{
  "model": "sound classifier",
  "dataset": "read English sentences (LibriTTS-R)",
  "train_examples": 15625,
  "time_shift_ms": 50,
  "n_mels": 40,
  "hop_length": 160,
  "input": "log_mel",
  "spec_augment": false,
  "win_length": 400,
  "targets": ["voice"],
  "num_classes": 2,
  "arch": "ecapa_tdnn",
  "norm": "batchnorm",
  "hidden_act": "mish",
  "depths": [9],
  "kernel_size": 5,
  "stem": "single",
  "widths": [320],
  "label_smoothing": 0.1,
  "loss": "cross_entropy",
  "init": "torch_default",
  "optimizer": "adamw",
  "learning_rate": 0.0022,
  "beta1": 0.9,
  "beta2": 0.999,
  "eps": 1e-08,
  "max_grad_norm": 0.5,
  "max_steps": 18300,
  "batch_size": 128,
  "epochs": 149.9,
  "lr_schedule": "cosine",
  "final_lr_fraction": 0,
  "warmup_steps": 3660,
  "weight_decay": 0.08
}
Rows from block 6, named by matrix and row number. Each number is 500 + 50 x the weight over its row's rms, rounded and kept within 0 to 999. All counts start at 0. Numbers have three digits each. After the name is the row's rms in percent of the matrix's.
# mid00: scale 1 width-5 conv, dilation 2 (model.blocks.6.mid.0.0.weight, 80x80x5), inputs 54-79, a 5 kernel for each
mid00.10 110:497540472538541526514492496512541575472588525483462497470437489494511504479556589481602531551573471594518495489496481461482486497491464487474496490463531557476569527503484521502482506494479506482503481514492460482484493469441562606482607549545600479625544417437447451479551599483615533503499526503480551603481614539496524463531536552593478617561554602493601521544580467580538454476489485517
mid00.11 097:472506511533481534540528511514526561514556468434410424406405457445474458476519585524575481526575512555487442431456450442444437462427433463449453451428525545505535463441439455432447502519515517484465449453440428458451451432420514576526589498528577521571470398397438436464517569512572472468456458453458511568534580485475502501537478517573537583475525601539568495506552509564488475484504515535
mid00.12 085:421464473451422487471462481496434493509415417432449470460471481493486516528416483492465454425485499455454483469493501492459450457475479488472486496485440452477403411465455470490500492483512502509450465488490474477458468474464407477488451446422476503399390435440468485495409467499461440482471497500508408484490459438463485482465448410473490418398426469500467447402477499426402499470454456445
mid00.13 096:523496534501516498480477499456434492531441405547565549526486544523548488524449514549443406469509550456423505538524506471541567562525486512537536510469455507542442403520544541492485492502519480451528538547522488523556529525475461515549432411431487540399383559517523555621442495557416398518532528489471448503553430417474492540492471425477540401400464506561439415450497543422407453433483503514
mid00.14 124:511531542525542509551478481505509504493478467680531436504624547432428510536523522517510503538541542530506622505409479589677502414510620628506419481597549526491488497635454388489579537538525511506643513425494594636538445494611530520515502493491476487481475489536546530557516507515498500626497394466570509502496498489528548531518540502475472477481535546537524502512502499499496490525525522522
mid00.15 082:449436512442423474449487485475465422552429454458446473460461493529487515525439416538438440445427524432440486483508490508466467478490496479491506501499458405536421446487498501522529491471511458500469472487503496475453473473484423410535435440461406568435446474478453495481453435530454437493506515514529428424546438448462443504458441456394554421437449425521451450420410538427427491482468482470
mid00.16 126:447592485429518486535499447527459600452463549473503473520511493503494564503467598435463525471579429465511477518484518521480514463544523484513471512523444581446465537492521495546518504468440554453478519477532526468522455499518482594442445524458596433456555445543530447528473587440456542502514489536521465610433438548467560446445504442614441443565482579438475525466605421426529476473471510496
mid00.17 122:505491527417523520509500495488544458559409572480510516515505461523501528495551479550401553536470546414542520487514505519480522514527515508503523506519543453554416563491528517537520463464474500476492522514530512497478501495513556487545388562545477566398599457507513510491549474547393560519529535537521556481554384577506483513435523559477560383604551470547431556552470553385574474502477512510
mid00.18 110:489513479545482525527512526528526566487574474466451496432399481474517459466525570488599500529582493606491468461485452420469455508431423474463488444408522561485572459479468510455447497515511522493485464501454435470462490423395529568494620508526595495606475422394446441459519572485606492496466505455438536586489619499493497477556496521580484595487538593504620494508553477595494462479508519554
mid00.19 081:553448461500544470463507483440510514507458452433548568427401498545515411481530521498482482552545535504491393513527387406411561565411397390520541382396499531532453431414552537352397536524550525522420537546427398394514560416416542530506477488497511489446451551389469555561530515502474469378506532378404508528488444471535490516494520492494486421450542542525497492524512483440474489463513502502
mid00.20 110:509501492541497523517503508511580555539588504478462484445449477491514475495580577536596504568578530569487481460482449460491480495451459480467496441448566553526547480497491511472474512521504509496496489514464466480471496447450585582534600505591592551621498421400409423477583591543603508497503519484488580571532586512517508495541495582592552606498587596543588498561541527573506444468473492544
mid00.21 088:551515477516521473439494507437454522505496456388462600475425448569553432446507563513523513516570544550531396441553447409381475598476417345426586433357452524523508456359472596417370530534532523525379462565465428407427584476432505533522533505469537514495467562455429528564473541515524493372439561438395490540513526487516522515540511450515494483462513566520542518480542509499492512470508516526
mid00.22 064:416479535484486510508497501505456435508496484543405417453499465392419450464456475532517508467469506524526539392395440471558411382464492530430426449509447409443466473516371354411466547546537547557524428431437482565417407445497429461508512490436414507472477446504522522485452481522496496531416399439502420435504498481454472519512493412416482482491449485504512499445466512503492532523527515504
mid00.23 109:500516495525483536540522522508540574532580477478462487425425470487517468471544606538587490547591535581485481469478447439484463502454439477465498440435532566526556474478469499455451501522512515499494474499452444490476480443438542602555607503544605534601489407391425426467548607542600496504477500474452540583541587491503515499541484530593547592480552612543597484534565524574479457466501512556
mid00.24 104:482520480543522521517507511509533575485582504457439491434408457468509476458536593476590517534585483587511465449476456424461463501459434455463485451419523570480568491462471500475444510511506509492465464496455430471465489446417546586484587520527597494601520412399412430470529606475616511488473506478460538578474595530494516474540525524596485600520547607492595512520561459580527459465500511544
mid00.25 114:495529539531548496566486464508505499483472481687561435494626537423410499533525524530522516554534532534522631516416478599642519426497612624523430484600557530500489508609477396472571543547532505522627523431482589642555448487613518513509508502503485485476472478542548529554528504505508505612506399459574520514503504504529559548536553504492475483480541533524522511511499514496504491551533523532
mid00.26 104:508515546514533506522496500491463485495445407635618530495543557503506491550475505508447414486528522471450579563490476535633585514487551578569494459531499535504447429601548480467527496496510475471609591499478541586583511477544484520514458434456484479411401530539541549603465513510449429571539474464524462504511449418488493510496491442491489423397493531527456446470494506452426464488502509537
mid00.27 096:527511472528524513523503496496592552495590507467457492452446476473523480480588560483598515595569493574512466462486455451479461494462463482476494463464581548473547496477491513489478509515501513489482488500462455468470488454439592584500590533616576505614515419415414431483587565494607526499495508477483583558483583520513497474537506601568492597512605587507607521571546464561511457467475491535
mid00.28 091:568525476503540467420495514446467515515471450383462608494410444554535444458512536521497502522545538537517351422549459390361466615489392341424580484370475504513506481360470586449382540539547543517387457583482424376429572495417494527523501486478516507466443607506403514557487519525500485352412552459397491510520484492541530520527516463512498474444522543522524518492529514492481537469504521520
mid00.29 107:488515500531524524523511512506530578533571499471459480436427469472504481471524599539593527539586546576498467475477442451473468498456454485474485457450517572528548500478477500465464489518508518499491494494458464470478483448445543599553594516516614568622507422388421424458526602551613524496492503479477540600541601516485520504539517514600550605513539609562602521519561519574504451463473490536
mid00.30 097:506510505536511522516509512509568559518575510475451489446448473481508486484584593527602509580585526585506475474493458455474481504464458491470490464449567560502555500484490501485482504513515519492494484517475458486471486446458585597523602528580608540622512422399414422487577587530611509494494505487475579588527596530511513495539511569582520614521585624551607517561565508590505465465472491548
mid00.31 069:488520493461484482455432487453447454508495467544427459630504487478524507465454470503504448451448524521439546436448566504521404445631481524425429581497449431505534479515404451577457502510486493469533436435592493550409424601510414442513513441429442517514433541554467471616422456511521436526405429577478434449511510426466500473480500399416506500431449443509513435441450508516414468474468505485
mid00.32 113:528414545544475531504529550479567406573484465494479522488501495521541493521554403575492479557436558484477501474525509496488491527489507490485515494499559414580479465494500529514514474535501433500498501537502508497471513487480566412565509485563401609500475486409467519472553402565505483495501521524526569411579511485528422516517485566385599516470556450577473482545386567506478504506493501526
mid00.33 079:530460510532503497476512511485536450482519432412458591426400470573550448489566495518564499587514522569489418447583427436412487584432415423455580426440541457466525460426490582418431500506521503519436462583427441411449572444449559503533578497563470488520420481407470535554542472510555483404451576430416555472498543487530491517544488534459482540430585499524553482551469506534470453479493529542
mid00.34 061:468488491492480471462447467461458467455456467445433461440430431508507485469465479490483463461490475471504461433464434441437429455446440443444454450426453447393394445438439462456424541531522531533459446449460418461436441444429441463463471488437444461440442460436501507462450470469461465447435457451454436455481477480503487511503492444444416429448448484477469473436450454476460491484477460448
mid00.35 081:443460450459445501453474488494426487501423429433423514462430445542513486503437483491456460427480486460458459443518482469426478526472448461469518482469408454488413413414463520483471523513529498505423452515473462432425500459458409480497455468417470488403412482432452527499422481488460434444480531506506420480492456443449480490473458404475493419418432483488459457406473477442419516470469469451
mid00.36 096:505510515532465526527507519509568551524548462469458472416454482489495479499584561554586463582558540556471479462471430451472463487453469485471480441455577542523543449490472496461473509500513508483498487492445473471455463432424570571549571482597585549572463383393439428462571578550567468486486492464468571552547562465517509524542470587563531569461592579543567466556530517567463441457486518566
mid00.37 095:512512520538443516516510521496554568508562455479460481433467498485522481489572594549599456556580528565466476470488456477489459494442472493460501440477545539504551439504485507471497509494501511497494484491447489480463486450464573611573601460568607532570450424409452427449564586546588458492484524471484567608565591462507505518542457568593534581453568605556574465537565538578459438468486492553
mid00.38 075:517541471513518498516517483473449559455517434410508568482470482575558471516509598490548437503594479537462403475525441449392529588487460388471542451445464555478534437407519570462453508495504504480423490548498456401470546462440514592487536473474557433516423514465427521608494580463544437409505559469460490575483550445501551501511484466565440512408505578492567477483562466538423488463501496549
mid00.39 095:503500506522455543535520510503557563530571468451434453403434459470494452483572576542570461563573529564463458457472439441473449487441442473467480429434562524520535448464457484443463502521511502474473467480440453476454465442446561553545581484577561551570466384379438418462565574551588478480476485458465562563542571472497500512547467558558554572474584581557577484549545514563468468467498511564
mid00.40 075:471469493458457507490493497521491494510490478401315437460466447412455470467492489498510496515497490492505428338437443471439385468462454437367444473466478461473470456401341413440431551540507531528425359439441438447355441469480497487507492481481482495475437498494497434409511499503483467411360453465465499498507482479491492497489480475478491466437496494503481477489502507479459504509496473482
mid00.41 078:501496482483498494447466479452432469540487393466453555574469475535550514462442496537504418462506545489439478447498549453464451546580436467444518560453419483520499430435473537543437493472519486491463458524562453491420522573461448485530508428415469540476354577508392516586442477544491403469436489532456435489531499413489483495485474413470516464351469487548487415441471538491380487449488494501
mid00.42 068:455525562475430519466479500490416501519438406408387495409421482482521504565417509555490449448496530483463442411486467457430447496473508463437500482475412477504437416451438515497512496487524491514427403482449474462421495445446429514545496473419474527424394501500523553508411508523481438456448518489487447497544474438469497516481468411492516441390439508520485462430483532461447468447454467469
mid00.43 110:555434457563469518472463530503564423471564452497470506526470492503530490484580445475576459553429482550455492481503527473481490527520468503490515532481562430475570452494492525531477479490559463470496491517529495477459501512465585432477578459585430472586447494479452549519572430465578468496501510522502592409465601455543447493543459592423463602447574447502555459584418453574457507507521504516
mid00.44 106:509500523509532496532482491492472493471443425685621511518556554496473504530499506504473452507527519488473601568472495546674604499494545622576472494553514540506467448623536457490535504506493496494641570476495538645615490504561498510506469453467473480425415505516534541587491500503465453615547452479523485496500463438506503514493506468478466444412502517518488466491506488464446484506500515528
mid00.45 116:501533546529533501540482471507511498487473477651538431483624543430405503540517522522518498550544523527515617518399467585659520406467617612514393459590544525479472489627468360455580537544523508507629514413467579616546424465593525522501498507513482466474466468554566538539521508505491496607500384457566507514496488494524542526533531504480470471466534544517520510505504506506496480519526524525
mid00.46 109:502505490528480514518496517499558571512579469447447473436423469472497470471553586528585493553587516567482449437474443428474460490440451456457484444429542547510546475457466493462456506514516508488488468490448459469457483449417564578526603496556584536600487408381429427480563593522589479481459499452448556583526586490509509505535483556585523591479557597539584491543552499575491468472486501535
mid00.47 067:500495478478480492480474497482466516530491454354445605491419395484508474441485519491470490473507515510501369416559483444350440553492426388438564478433452480520495466311432545464393563533545514508335424558467424395437576504453473527521485475445488510484464538454471559510462500518499488361443566480429447520500476470511508489510494458487503480445480521502500500473491505486468566516517512506
mid00.48 108:482503535525543500525476484493489496477450431697605484478553557478447484547518519508496473529536519501491631567458470562679572476475554636567461458550542549517467452622518446448546539532516497495638561477458542675628491484566502512515493473491486475452445462519565554592508518494473467606528447457532512514491485469500514530527537487492485461443518542519499481498508493475481472502536513538
mid00.49 111:518489470536454515535502530520621512465578458479458506475450502496526482474595513482569461589509479557469479468495488442488481516480451485483494492452608508463559459492495510493481504483502505488502477508494468480477491480434600521491588482640543492589456397408445429481614521471591457504491523510478598499476577468528483473523466622512485591457604529481560465585490469570458464470495513539
mid00.50 050:466477476474446464471461459494437477482453460401360490438421416450488466519467496476480492468470494483476425432502457479402412521449467455408526437447418461444442434359382465448461534508518520491425416491433426462413512463441454493498487488423452500438426507453502511474456465485475455410428493473470437489502479465507496483480486425446478425448443500498478475429460492454471528500447481435
mid00.51 106:520516539510524520516481493470436466513463414592549551561572559508523506550452486527461395466506526482428569527491516545598539550538556563530509519551465500525488436566508510505535487490497468469582534539541550572543527549561442484523479421428464522455398569559544546610449475519460408550510492507545445479516467413470480506500478414451512451391454491531481430457491528480426469467477485537
mid00.52 122:507501466536502505509501512506593561489571495471456476453437482483511483487581545476587500589548476566496465457474466449479458499457461468464493459445586534480558492475469510483460510517506509486488469507464467471462487453444595555492580498618576494597502407395424447493594568496588495490480508486478599560484595496518506467541501596567484604492607580507583492575539476578503469478488497550
mid00.53 133:531436550489468494480497525465571416585450497501484519490520495518526522520560413574471511543440547453516502473529488506504495523502508505484519489503554417572432494502507525516529441523481434538498506528514521496464512470496554408566476521571413606442501535437470529473567412579462509508503530511524564409592469505523428531470492580387598458496557449567465510550401579463502474481475511534
mid00.54 067:400386416426424451455457468460473442476445435453414461411417454490467473479478464485455463477449488447458467451504464433455458486450441482443496468443484441447434431450439453435453544528526514492434425452429406475439478447403467460469474463490450457433432397383420439401464474483450462427418467458432472471484471463475455485485466463457460428449467471498485460461475465482484505498481478445
mid00.55 113:514511475524490517520506517510609551493583479473464494457457485495529482483590547500589481604545500568485483457481454445490475508465464486467494460449587540480559470479479510477469509511502498480492480504470469475458488452436596557499587504623581503604477416403427436480613557498594498487488524488476604553492581491508498481523488616569494601477623581520584483570530482562483466468492506549
mid00.56 095:522517485541529517519496507512577556498582516491472504470460491484518496465602565495607536582555497573519498485496467446487480505482463498489512473457569534476567505496502535500485514516508513504504507517495478480477498481453589559485605541601576516616529427403415425483586566499620537518502532496476601549501600539522492476535515595566493602540596580508598521577536476592534438455462492529