Rows from block 4 of a small sound classifier, named by matrix and row number. Each number is 50 + 15 x the weight over its row's rms, rounded and kept within 0 to 99. All counts start at 0.
After each channel's rows are labels from the 100 clips, of 14976, where the channel reaches its highest value: "loudest" is the band of the loudest frequency at the time of the peak. Only what is clearly more common there than usual is listed. The data: read English sentences (LibriTTS-R).
# c30: last pointwise conv (model.blocks.4.c3.0.weight, 320x320x1), inputs 160-239

c30.121:56 73 43 48 43 54 58 67 47 43 83 55 56 48 66 38 75 37 67 54 58 50 42 60 55 68 78 66 48 62 83 66 36 55 35 46 55 44 49 83 57 58 73 30 36 70 45 43 54 42 41 63 47 47 47 80 39 70 44 46 46 54 52 54 65 43 49 38 67 38 66 32 51 45 49 55 51 55 46 57
loudest: 2000 to 4000 Hz; 4000 to 8000 Hz

c30.145:61 52 39 40 44 61 43 58 50 42 78 52 55 38 49 40 75 35 50 51 50 49 43 42 46 59 73 50 55 54 86 63 52 53 37 41 41 38 46 77 50 46 68 34 42 78 45 45 42 40 39 52 49 49 50 68 43 61 35 48 45 51 59 44 71 50 55 44 54 35 66 46 50 36 57 53 58 63 35 52
loudest: 2000 to 4000 Hz

c30.192:46 38 67 46 86 56 51 49 31 80 42 55 56 76 47 68 50 65 42 35 56 40 51 42 67 49 39 45 57 52 51 47 57 55 64 54 69 50 60 47 64 54 51 65 63 38 60 54 69 42 62 45 58 53 36 43 53 46 74 75 59 42 54 43 49 69 61 71 34 48 50 55 58 47 55 32 48 48 74 47
loudest: 4000 to 8000 Hz

c30.282:56 62 53 49 38 55 44 54 64 51 51 61 56 61 63 46 40 45 63 66 64 42 68 61 39 56 55 68 46 57 40 55 32 51 48 35 37 49 41 41 32 35 56 57 62 54 46 57 59 56 50 51 56 35 63 55 54 52 56 43 55 58 52 43 48 33 49 38 70 65 58 69 53 64 49 44 58 50 47 63
loudest: 4000 to 8000 Hz; 2000 to 4000 Hz

c30.173:53 44 68 56 80 54 64 45 46 68 52 50 57 61 45 57 36 57 38 44 57 54 47 40 52 50 51 55 57 70 42 49 68 54 57 86 50 48 54 35 57 65 44 62 54 47 75 49 67 37 58 44 59 54 49 46 36 51 51 54 47 39 46 58 53 65 50 60 39 46 41 46 66 45 62 35 53 49 64 37
loudest: 4000 to 8000 Hz

c30.214:40 43 82 37 99 52 69 50 44 96 39 52 56 77 46 86 46 77 50 46 66 51 37 49 56 48 54 49 58 75 41 51 50 52 73 75 70 47 67 41 55 55 55 75 81 52 79 47 90 39 79 45 51 51 50 42 51 45 80 77 50 47 43 61 49 70 52 73 50 44 49 41 75 47 56 37 46 45 87 53
loudest: 4000 to 8000 Hz

c30.243:46 45 67 52 91 47 61 47 39 79 42 49 48 71 43 64 38 70 41 41 59 56 49 46 66 48 37 54 49 62 40 56 70 48 55 66 59 59 61 36 69 64 42 56 57 42 75 41 73 41 58 43 45 61 50 44 42 47 72 71 61 40 47 56 49 64 49 76 36 48 43 44 70 46 53 27 45 41 78 50
loudest: 4000 to 8000 Hz

c30.279:47 46 47 45 40 57 48 66 35 40 61 59 55 44 48 52 57 44 42 37 45 46 43 43 48 56 78 38 54 48 71 61 56 61 43 48 49 46 53 69 45 50 68 54 51 74 46 52 52 46 55 57 52 47 51 51 61 48 31 46 45 39 52 53 77 50 49 35 42 39 48 36 44 37 52 45 40 50 34 55
loudest: 250 to 500 Hz

c30.156:47 42 37 52 55 54 43 34 43 59 43 29 52 60 38 38 51 58 40 37 54 55 56 39 42 21 17 34 47 43 67 16 64 29 50 50 38 47 45 61 44 47 26 48 45 25 54 49 38 60 41 26 43 48 62 47 30 26 59 54 49 45 40 49 50 43 34 32 16 54 50 54 46 45 43 47 51 39 57 33
loudest: 2000 to 4000 Hz; 4000 to 8000 Hz

c30.150:53 46 71 47 81 58 62 49 52 73 50 57 60 62 49 58 42 58 45 49 56 50 45 50 65 54 50 54 64 62 41 54 62 55 60 75 54 54 60 39 65 65 49 50 52 40 75 48 70 35 58 45 59 57 45 44 41 52 54 65 50 46 53 55 51 71 55 69 47 50 46 54 69 49 60 34 51 53 72 46
loudest: 4000 to 8000 Hz

c30.233:52 54 43 51 36 49 48 43 44 40 73 39 37 41 42 44 80 36 52 47 62 56 66 47 50 42 37 46 38 41 83 37 43 32 46 36 58 46 45 81 44 55 43 45 45 40 40 44 46 66 48 40 38 49 52 68 31 40 44 41 49 70 41 51 45 39 52 41 43 47 74 59 55 48 45 59 59 76 29 56
loudest: 2000 to 4000 Hz

c30.215:54 72 68 44 47 54 68 71 52 47 67 64 47 49 62 60 61 43 69 51 46 58 48 70 56 69 72 81 42 60 68 72 47 68 40 47 55 43 57 63 55 58 74 68 66 76 48 44 70 48 64 71 46 45 56 64 50 62 47 45 43 51 62 58 78 35 54 39 55 53 52 46 43 59 47 55 53 50 43 49
loudest: 2000 to 4000 Hz; 4000 to 8000 Hz

c30.44:49 63 48 48 29 48 64 41 45 40 54 44 51 53 36 47 51 51 50 53 59 68 55 44 41 37 32 48 45 48 62 49 53 35 37 44 34 57 40 59 45 57 38 41 48 40 51 47 50 55 41 45 48 51 77 59 46 36 47 30 45 48 42 52 48 45 54 48 38 43 58 52 55 42 51 37 51 44 47 55
loudest: 4000 to 8000 Hz; 2000 to 4000 Hz

c30.258:44 48 52 49 52 48 55 52 41 59 45 50 48 66 35 61 44 61 44 46 48 55 51 47 53 44 48 47 48 51 52 42 42 51 53 50 61 53 55 50 46 48 43 61 58 48 48 52 54 57 64 43 52 42 52 48 50 47 56 62 59 44 53 58 54 55 55 63 49 45 47 49 57 43 54 47 51 45 56 46
loudest: 2000 to 4000 Hz; 4000 to 8000 Hz

c30.262:55 51 69 34 99 53 52 56 51 94 44 60 54 77 47 67 41 68 55 48 70 38 48 58 58 59 58 59 49 78 40 59 44 61 61 75 53 45 58 39 55 46 57 68 69 57 75 43 74 41 65 55 52 43 46 47 59 55 74 74 48 50 52 43 63 68 57 72 47 37 50 46 77 46 54 42 50 47 82 55
loudest: 4000 to 8000 Hz

c30.273:48 57 53 54 39 45 55 66 57 48 55 48 37 46 41 61 53 56 54 56 46 49 52 58 43 54 76 45 33 48 61 57 34 58 50 37 54 55 51 59 32 47 63 58 58 69 41 43 53 52 57 57 42 33 55 55 58 63 34 56 56 41 48 52 64 42 47 48 66 56 51 50 56 56 36 38 53 50 37 63
loudest: 2000 to 4000 Hz; 4000 to 8000 Hz

c30.112:32 42 62 64 39 33 55 55 47 42 32 42 31 38 43 60 43 43 49 39 39 57 44 56 54 50 39 38 29 36 33 45 57 44 48 28 58 58 59 39 52 53 48 64 60 47 45 44 52 54 58 50 47 55 51 36 56 41 44 35 50 36 36 49 62 22 31 45 42 57 35 44 40 55 34 46 41 35 42 62
loudest: 250 to 500 Hz

c30.176:42 47 89 47 96 54 69 49 48 91 49 46 68 78 50 71 48 75 48 50 65 61 43 46 64 43 55 55 69 70 41 43 65 45 65 86 61 53 64 45 74 69 51 69 80 50 83 51 85 42 71 46 64 59 54 48 46 46 79 67 55 45 45 60 44 75 49 66 49 51 44 52 78 50 65 44 52 45 88 49
loudest: 4000 to 8000 Hz

c30.290:49 74 44 33 49 41 48 70 63 46 52 57 48 45 31 51 41 55 71 61 42 49 27 63 38 75 72 68 43 74 57 76 42 66 45 45 46 45 42 57 34 40 70 50 51 70 49 44 48 36 50 69 49 35 67 37 73 73 42 52 41 19 65 47 59 54 55 47 70 28 35 18 70 34 49 34 20 24 49 74
loudest: 4000 to 8000 Hz

c30.69:66 72 62 56 38 77 60 57 65 53 47 76 77 73 65 53 46 54 67 63 63 51 73 65 52 60 57 75 67 63 44 60 29 65 57 47 39 45 45 50 42 47 57 66 70 56 44 80 62 66 64 59 77 44 71 53 59 65 65 41 52 59 67 51 52 44 66 47 63 66 55 66 57 69 77 46 60 46 54 69
loudest: 2000 to 4000 Hz; 4000 to 8000 Hz

c30.261:30 24 36 56 37 42 46 26 33 34 39 38 45 40 24 40 49 32 25 35 40 50 53 24 51 28 26 35 40 26 44 20 58 37 39 48 48 51 50 46 55 49 19 45 30 20 47 40 41 59 44 19 55 52 41 29 27 31 45 48 50 51 35 49 36 36 27 44 42 41 45 41 30 32 44 58 32 48 37 30
loudest: 250 to 500 Hz

c30.0:47 46 83 46 93 52 68 48 39 90 47 51 52 79 46 77 43 67 55 36 63 52 51 50 71 48 42 52 54 63 41 51 47 54 62 54 70 54 67 42 67 71 49 70 73 41 61 50 90 42 71 47 53 55 47 49 46 46 78 78 63 46 51 63 43 62 60 61 43 48 48 47 74 45 52 42 45 52 81 67
loudest: 4000 to 8000 Hz

c30.216:60 66 58 40 48 67 61 61 47 47 76 63 56 45 67 53 59 40 62 46 45 52 37 59 56 61 80 69 55 63 77 67 39 63 48 54 55 36 54 72 56 56 68 53 59 71 57 46 66 40 56 63 54 45 51 68 48 57 44 38 45 42 54 55 68 45 58 43 57 45 50 37 47 55 59 46 53 45 45 55
loudest: 2000 to 4000 Hz; 4000 to 8000 Hz

c30.5:59 64 53 48 48 59 57 56 49 60 65 63 55 57 53 55 72 53 59 50 60 53 56 57 63 55 55 61 45 58 81 58 45 60 45 43 51 47 50 78 61 53 52 55 63 55 58 55 58 55 58 54 52 52 59 66 53 55 57 53 52 57 52 49 57 40 61 48 50 51 66 50 52 54 50 58 57 58 49 53
loudest: 2000 to 4000 Hz; 4000 to 8000 Hz

c30.53:44 62 61 57 45 49 64 54 48 62 48 44 43 67 49 61 64 62 63 55 64 59 61 60 49 47 47 62 37 56 73 48 38 51 37 31 56 50 48 78 40 55 52 65 72 51 49 49 62 64 70 54 48 44 72 45 41 46 69 51 62 52 44 52 53 29 44 38 46 49 61 51 56 54 45 50 42 42 59 67
loudest: 2000 to 4000 Hz

c30.13:56 66 42 53 40 55 49 88 51 45 65 57 42 43 68 32 65 47 70 60 47 41 57 74 53 75 75 64 41 57 65 78 23 70 42 32 34 53 45 61 46 52 77 40 37 72 30 42 42 52 42 79 41 38 38 66 72 67 49 48 50 54 62 49 74 34 54 36 61 54 60 64 50 58 45 62 62 63 45 77
loudest: 4000 to 8000 Hz

c30.46:32 40 46 38 82 34 51 49 37 79 32 41 40 64 37 61 28 71 41 37 52 52 44 49 58 42 54 37 43 53 26 38 61 46 48 63 57 50 60 19 56 49 40 61 53 51 74 35 57 42 56 41 44 54 45 49 49 34 57 66 57 43 38 56 62 55 34 67 35 43 39 43 73 48 42 35 42 43 67 49
loudest: 4000 to 8000 Hz

c30.41:38 54 44 49 41 25 49 55 51 44 31 31 25 46 34 45 44 50 56 46 42 51 50 49 52 54 53 46 14 44 45 50 39 37 23 32 49 53 46 46 50 53 56 42 32 49 35 19 45 53 48 55 34 50 48 35 58 44 43 38 51 46 36 50 54 14 28 51 48 50 42 45 50 49 30 50 38 42 40 59
loudest: 4000 to 8000 Hz

c30.119:43 51 68 59 53 46 67 50 55 56 61 43 50 53 45 51 46 46 55 55 50 62 47 52 67 54 55 45 55 43 51 52 70 43 48 47 52 55 54 49 72 80 55 45 48 44 62 45 63 39 52 44 48 68 53 53 40 55 51 51 58 45 48 57 47 48 42 46 63 49 51 48 59 51 51 45 52 49 49 56
loudest: 250 to 500 Hz

c30.300:54 53 72 54 84 55 68 50 55 87 41 54 57 78 46 66 45 62 57 54 55 57 55 56 65 54 46 61 61 63 36 51 53 53 72 62 62 54 64 42 60 63 50 58 69 43 61 54 76 40 63 50 57 55 54 40 46 56 84 75 60 48 52 62 41 65 56 65 56 53 47 51 62 54 58 42 52 49 84 60
loudest: 4000 to 8000 Hz

c30.186:52 40 37 57 43 47 48 54 40 39 28 53 38 54 49 47 33 48 28 47 36 59 58 37 55 37 53 47 50 45 30 41 70 56 59 43 55 65 56 26 54 52 34 45 37 45 45 46 47 50 52 37 54 58 56 40 40 52 43 53 53 44 53 58 73 49 45 72 25 49 39 59 34 55 47 34 57 44 44 29
loudest: 4000 to 8000 Hz

c30.110:56 67 72 36 44 51 60 70 51 45 50 70 50 46 56 62 53 43 61 39 39 51 46 57 56 62 77 65 47 53 54 69 38 75 47 47 60 32 59 59 51 55 74 76 74 73 50 43 69 51 74 71 50 44 53 51 58 55 39 42 42 46 59 61 79 35 56 42 49 57 45 38 40 48 52 58 45 40 43 50
loudest: 2000 to 4000 Hz; 4000 to 8000 Hz

c30.267:51 69 42 40 45 51 42 75 64 42 75 43 50 33 61 36 41 45 68 60 32 54 29 69 58 74 92 52 50 45 64 71 55 50 34 44 36 47 56 58 54 58 86 30 40 91 39 46 42 31 38 77 48 50 45 66 64 57 36 45 49 32 50 52 90 48 44 51 72 50 45 33 50 59 50 35 50 40 41 60
loudest: 4000 to 8000 Hz

c30.70:45 44 56 42 66 58 39 54 35 66 36 54 59 66 49 54 39 71 49 36 48 37 49 45 47 42 56 48 56 60 39 51 45 56 47 65 50 42 52 40 45 39 50 57 60 58 64 52 56 52 50 55 52 43 48 45 67 42 58 67 51 43 50 47 59 62 46 49 26 45 45 44 67 44 57 33 45 37 67 47
loudest: 4000 to 8000 Hz

c30.153:48 58 81 58 70 49 80 56 62 73 49 52 53 71 49 63 45 53 53 58 47 71 46 59 85 62 47 54 55 45 43 57 72 46 60 44 66 59 69 44 81 78 54 54 63 43 55 52 80 40 54 50 55 69 54 48 46 57 85 62 67 42 52 65 49 48 54 55 69 55 51 55 53 54 48 34 51 52 73 59
loudest: 250 to 500 Hz

c30.269:41 51 57 46 41 44 49 56 41 39 52 41 43 44 50 60 56 34 54 46 34 44 50 57 59 55 61 45 33 32 59 56 43 47 43 31 57 58 58 57 63 54 54 56 57 56 29 36 56 52 58 58 39 53 36 55 51 48 51 33 49 47 42 44 64 30 37 50 50 53 46 47 31 52 35 48 43 54 42 64
loudest: 2000 to 4000 Hz; 4000 to 8000 Hz

c30.95:45 49 70 46 92 46 54 55 55 88 48 45 61 72 45 58 49 68 55 55 58 52 40 53 75 52 59 50 57 62 43 52 65 45 56 74 52 56 68 48 78 57 57 57 62 56 79 53 71 37 58 54 55 65 53 41 59 54 74 83 64 44 46 55 51 71 46 68 60 48 46 46 72 47 57 45 51 47 74 51
loudest: 4000 to 8000 Hz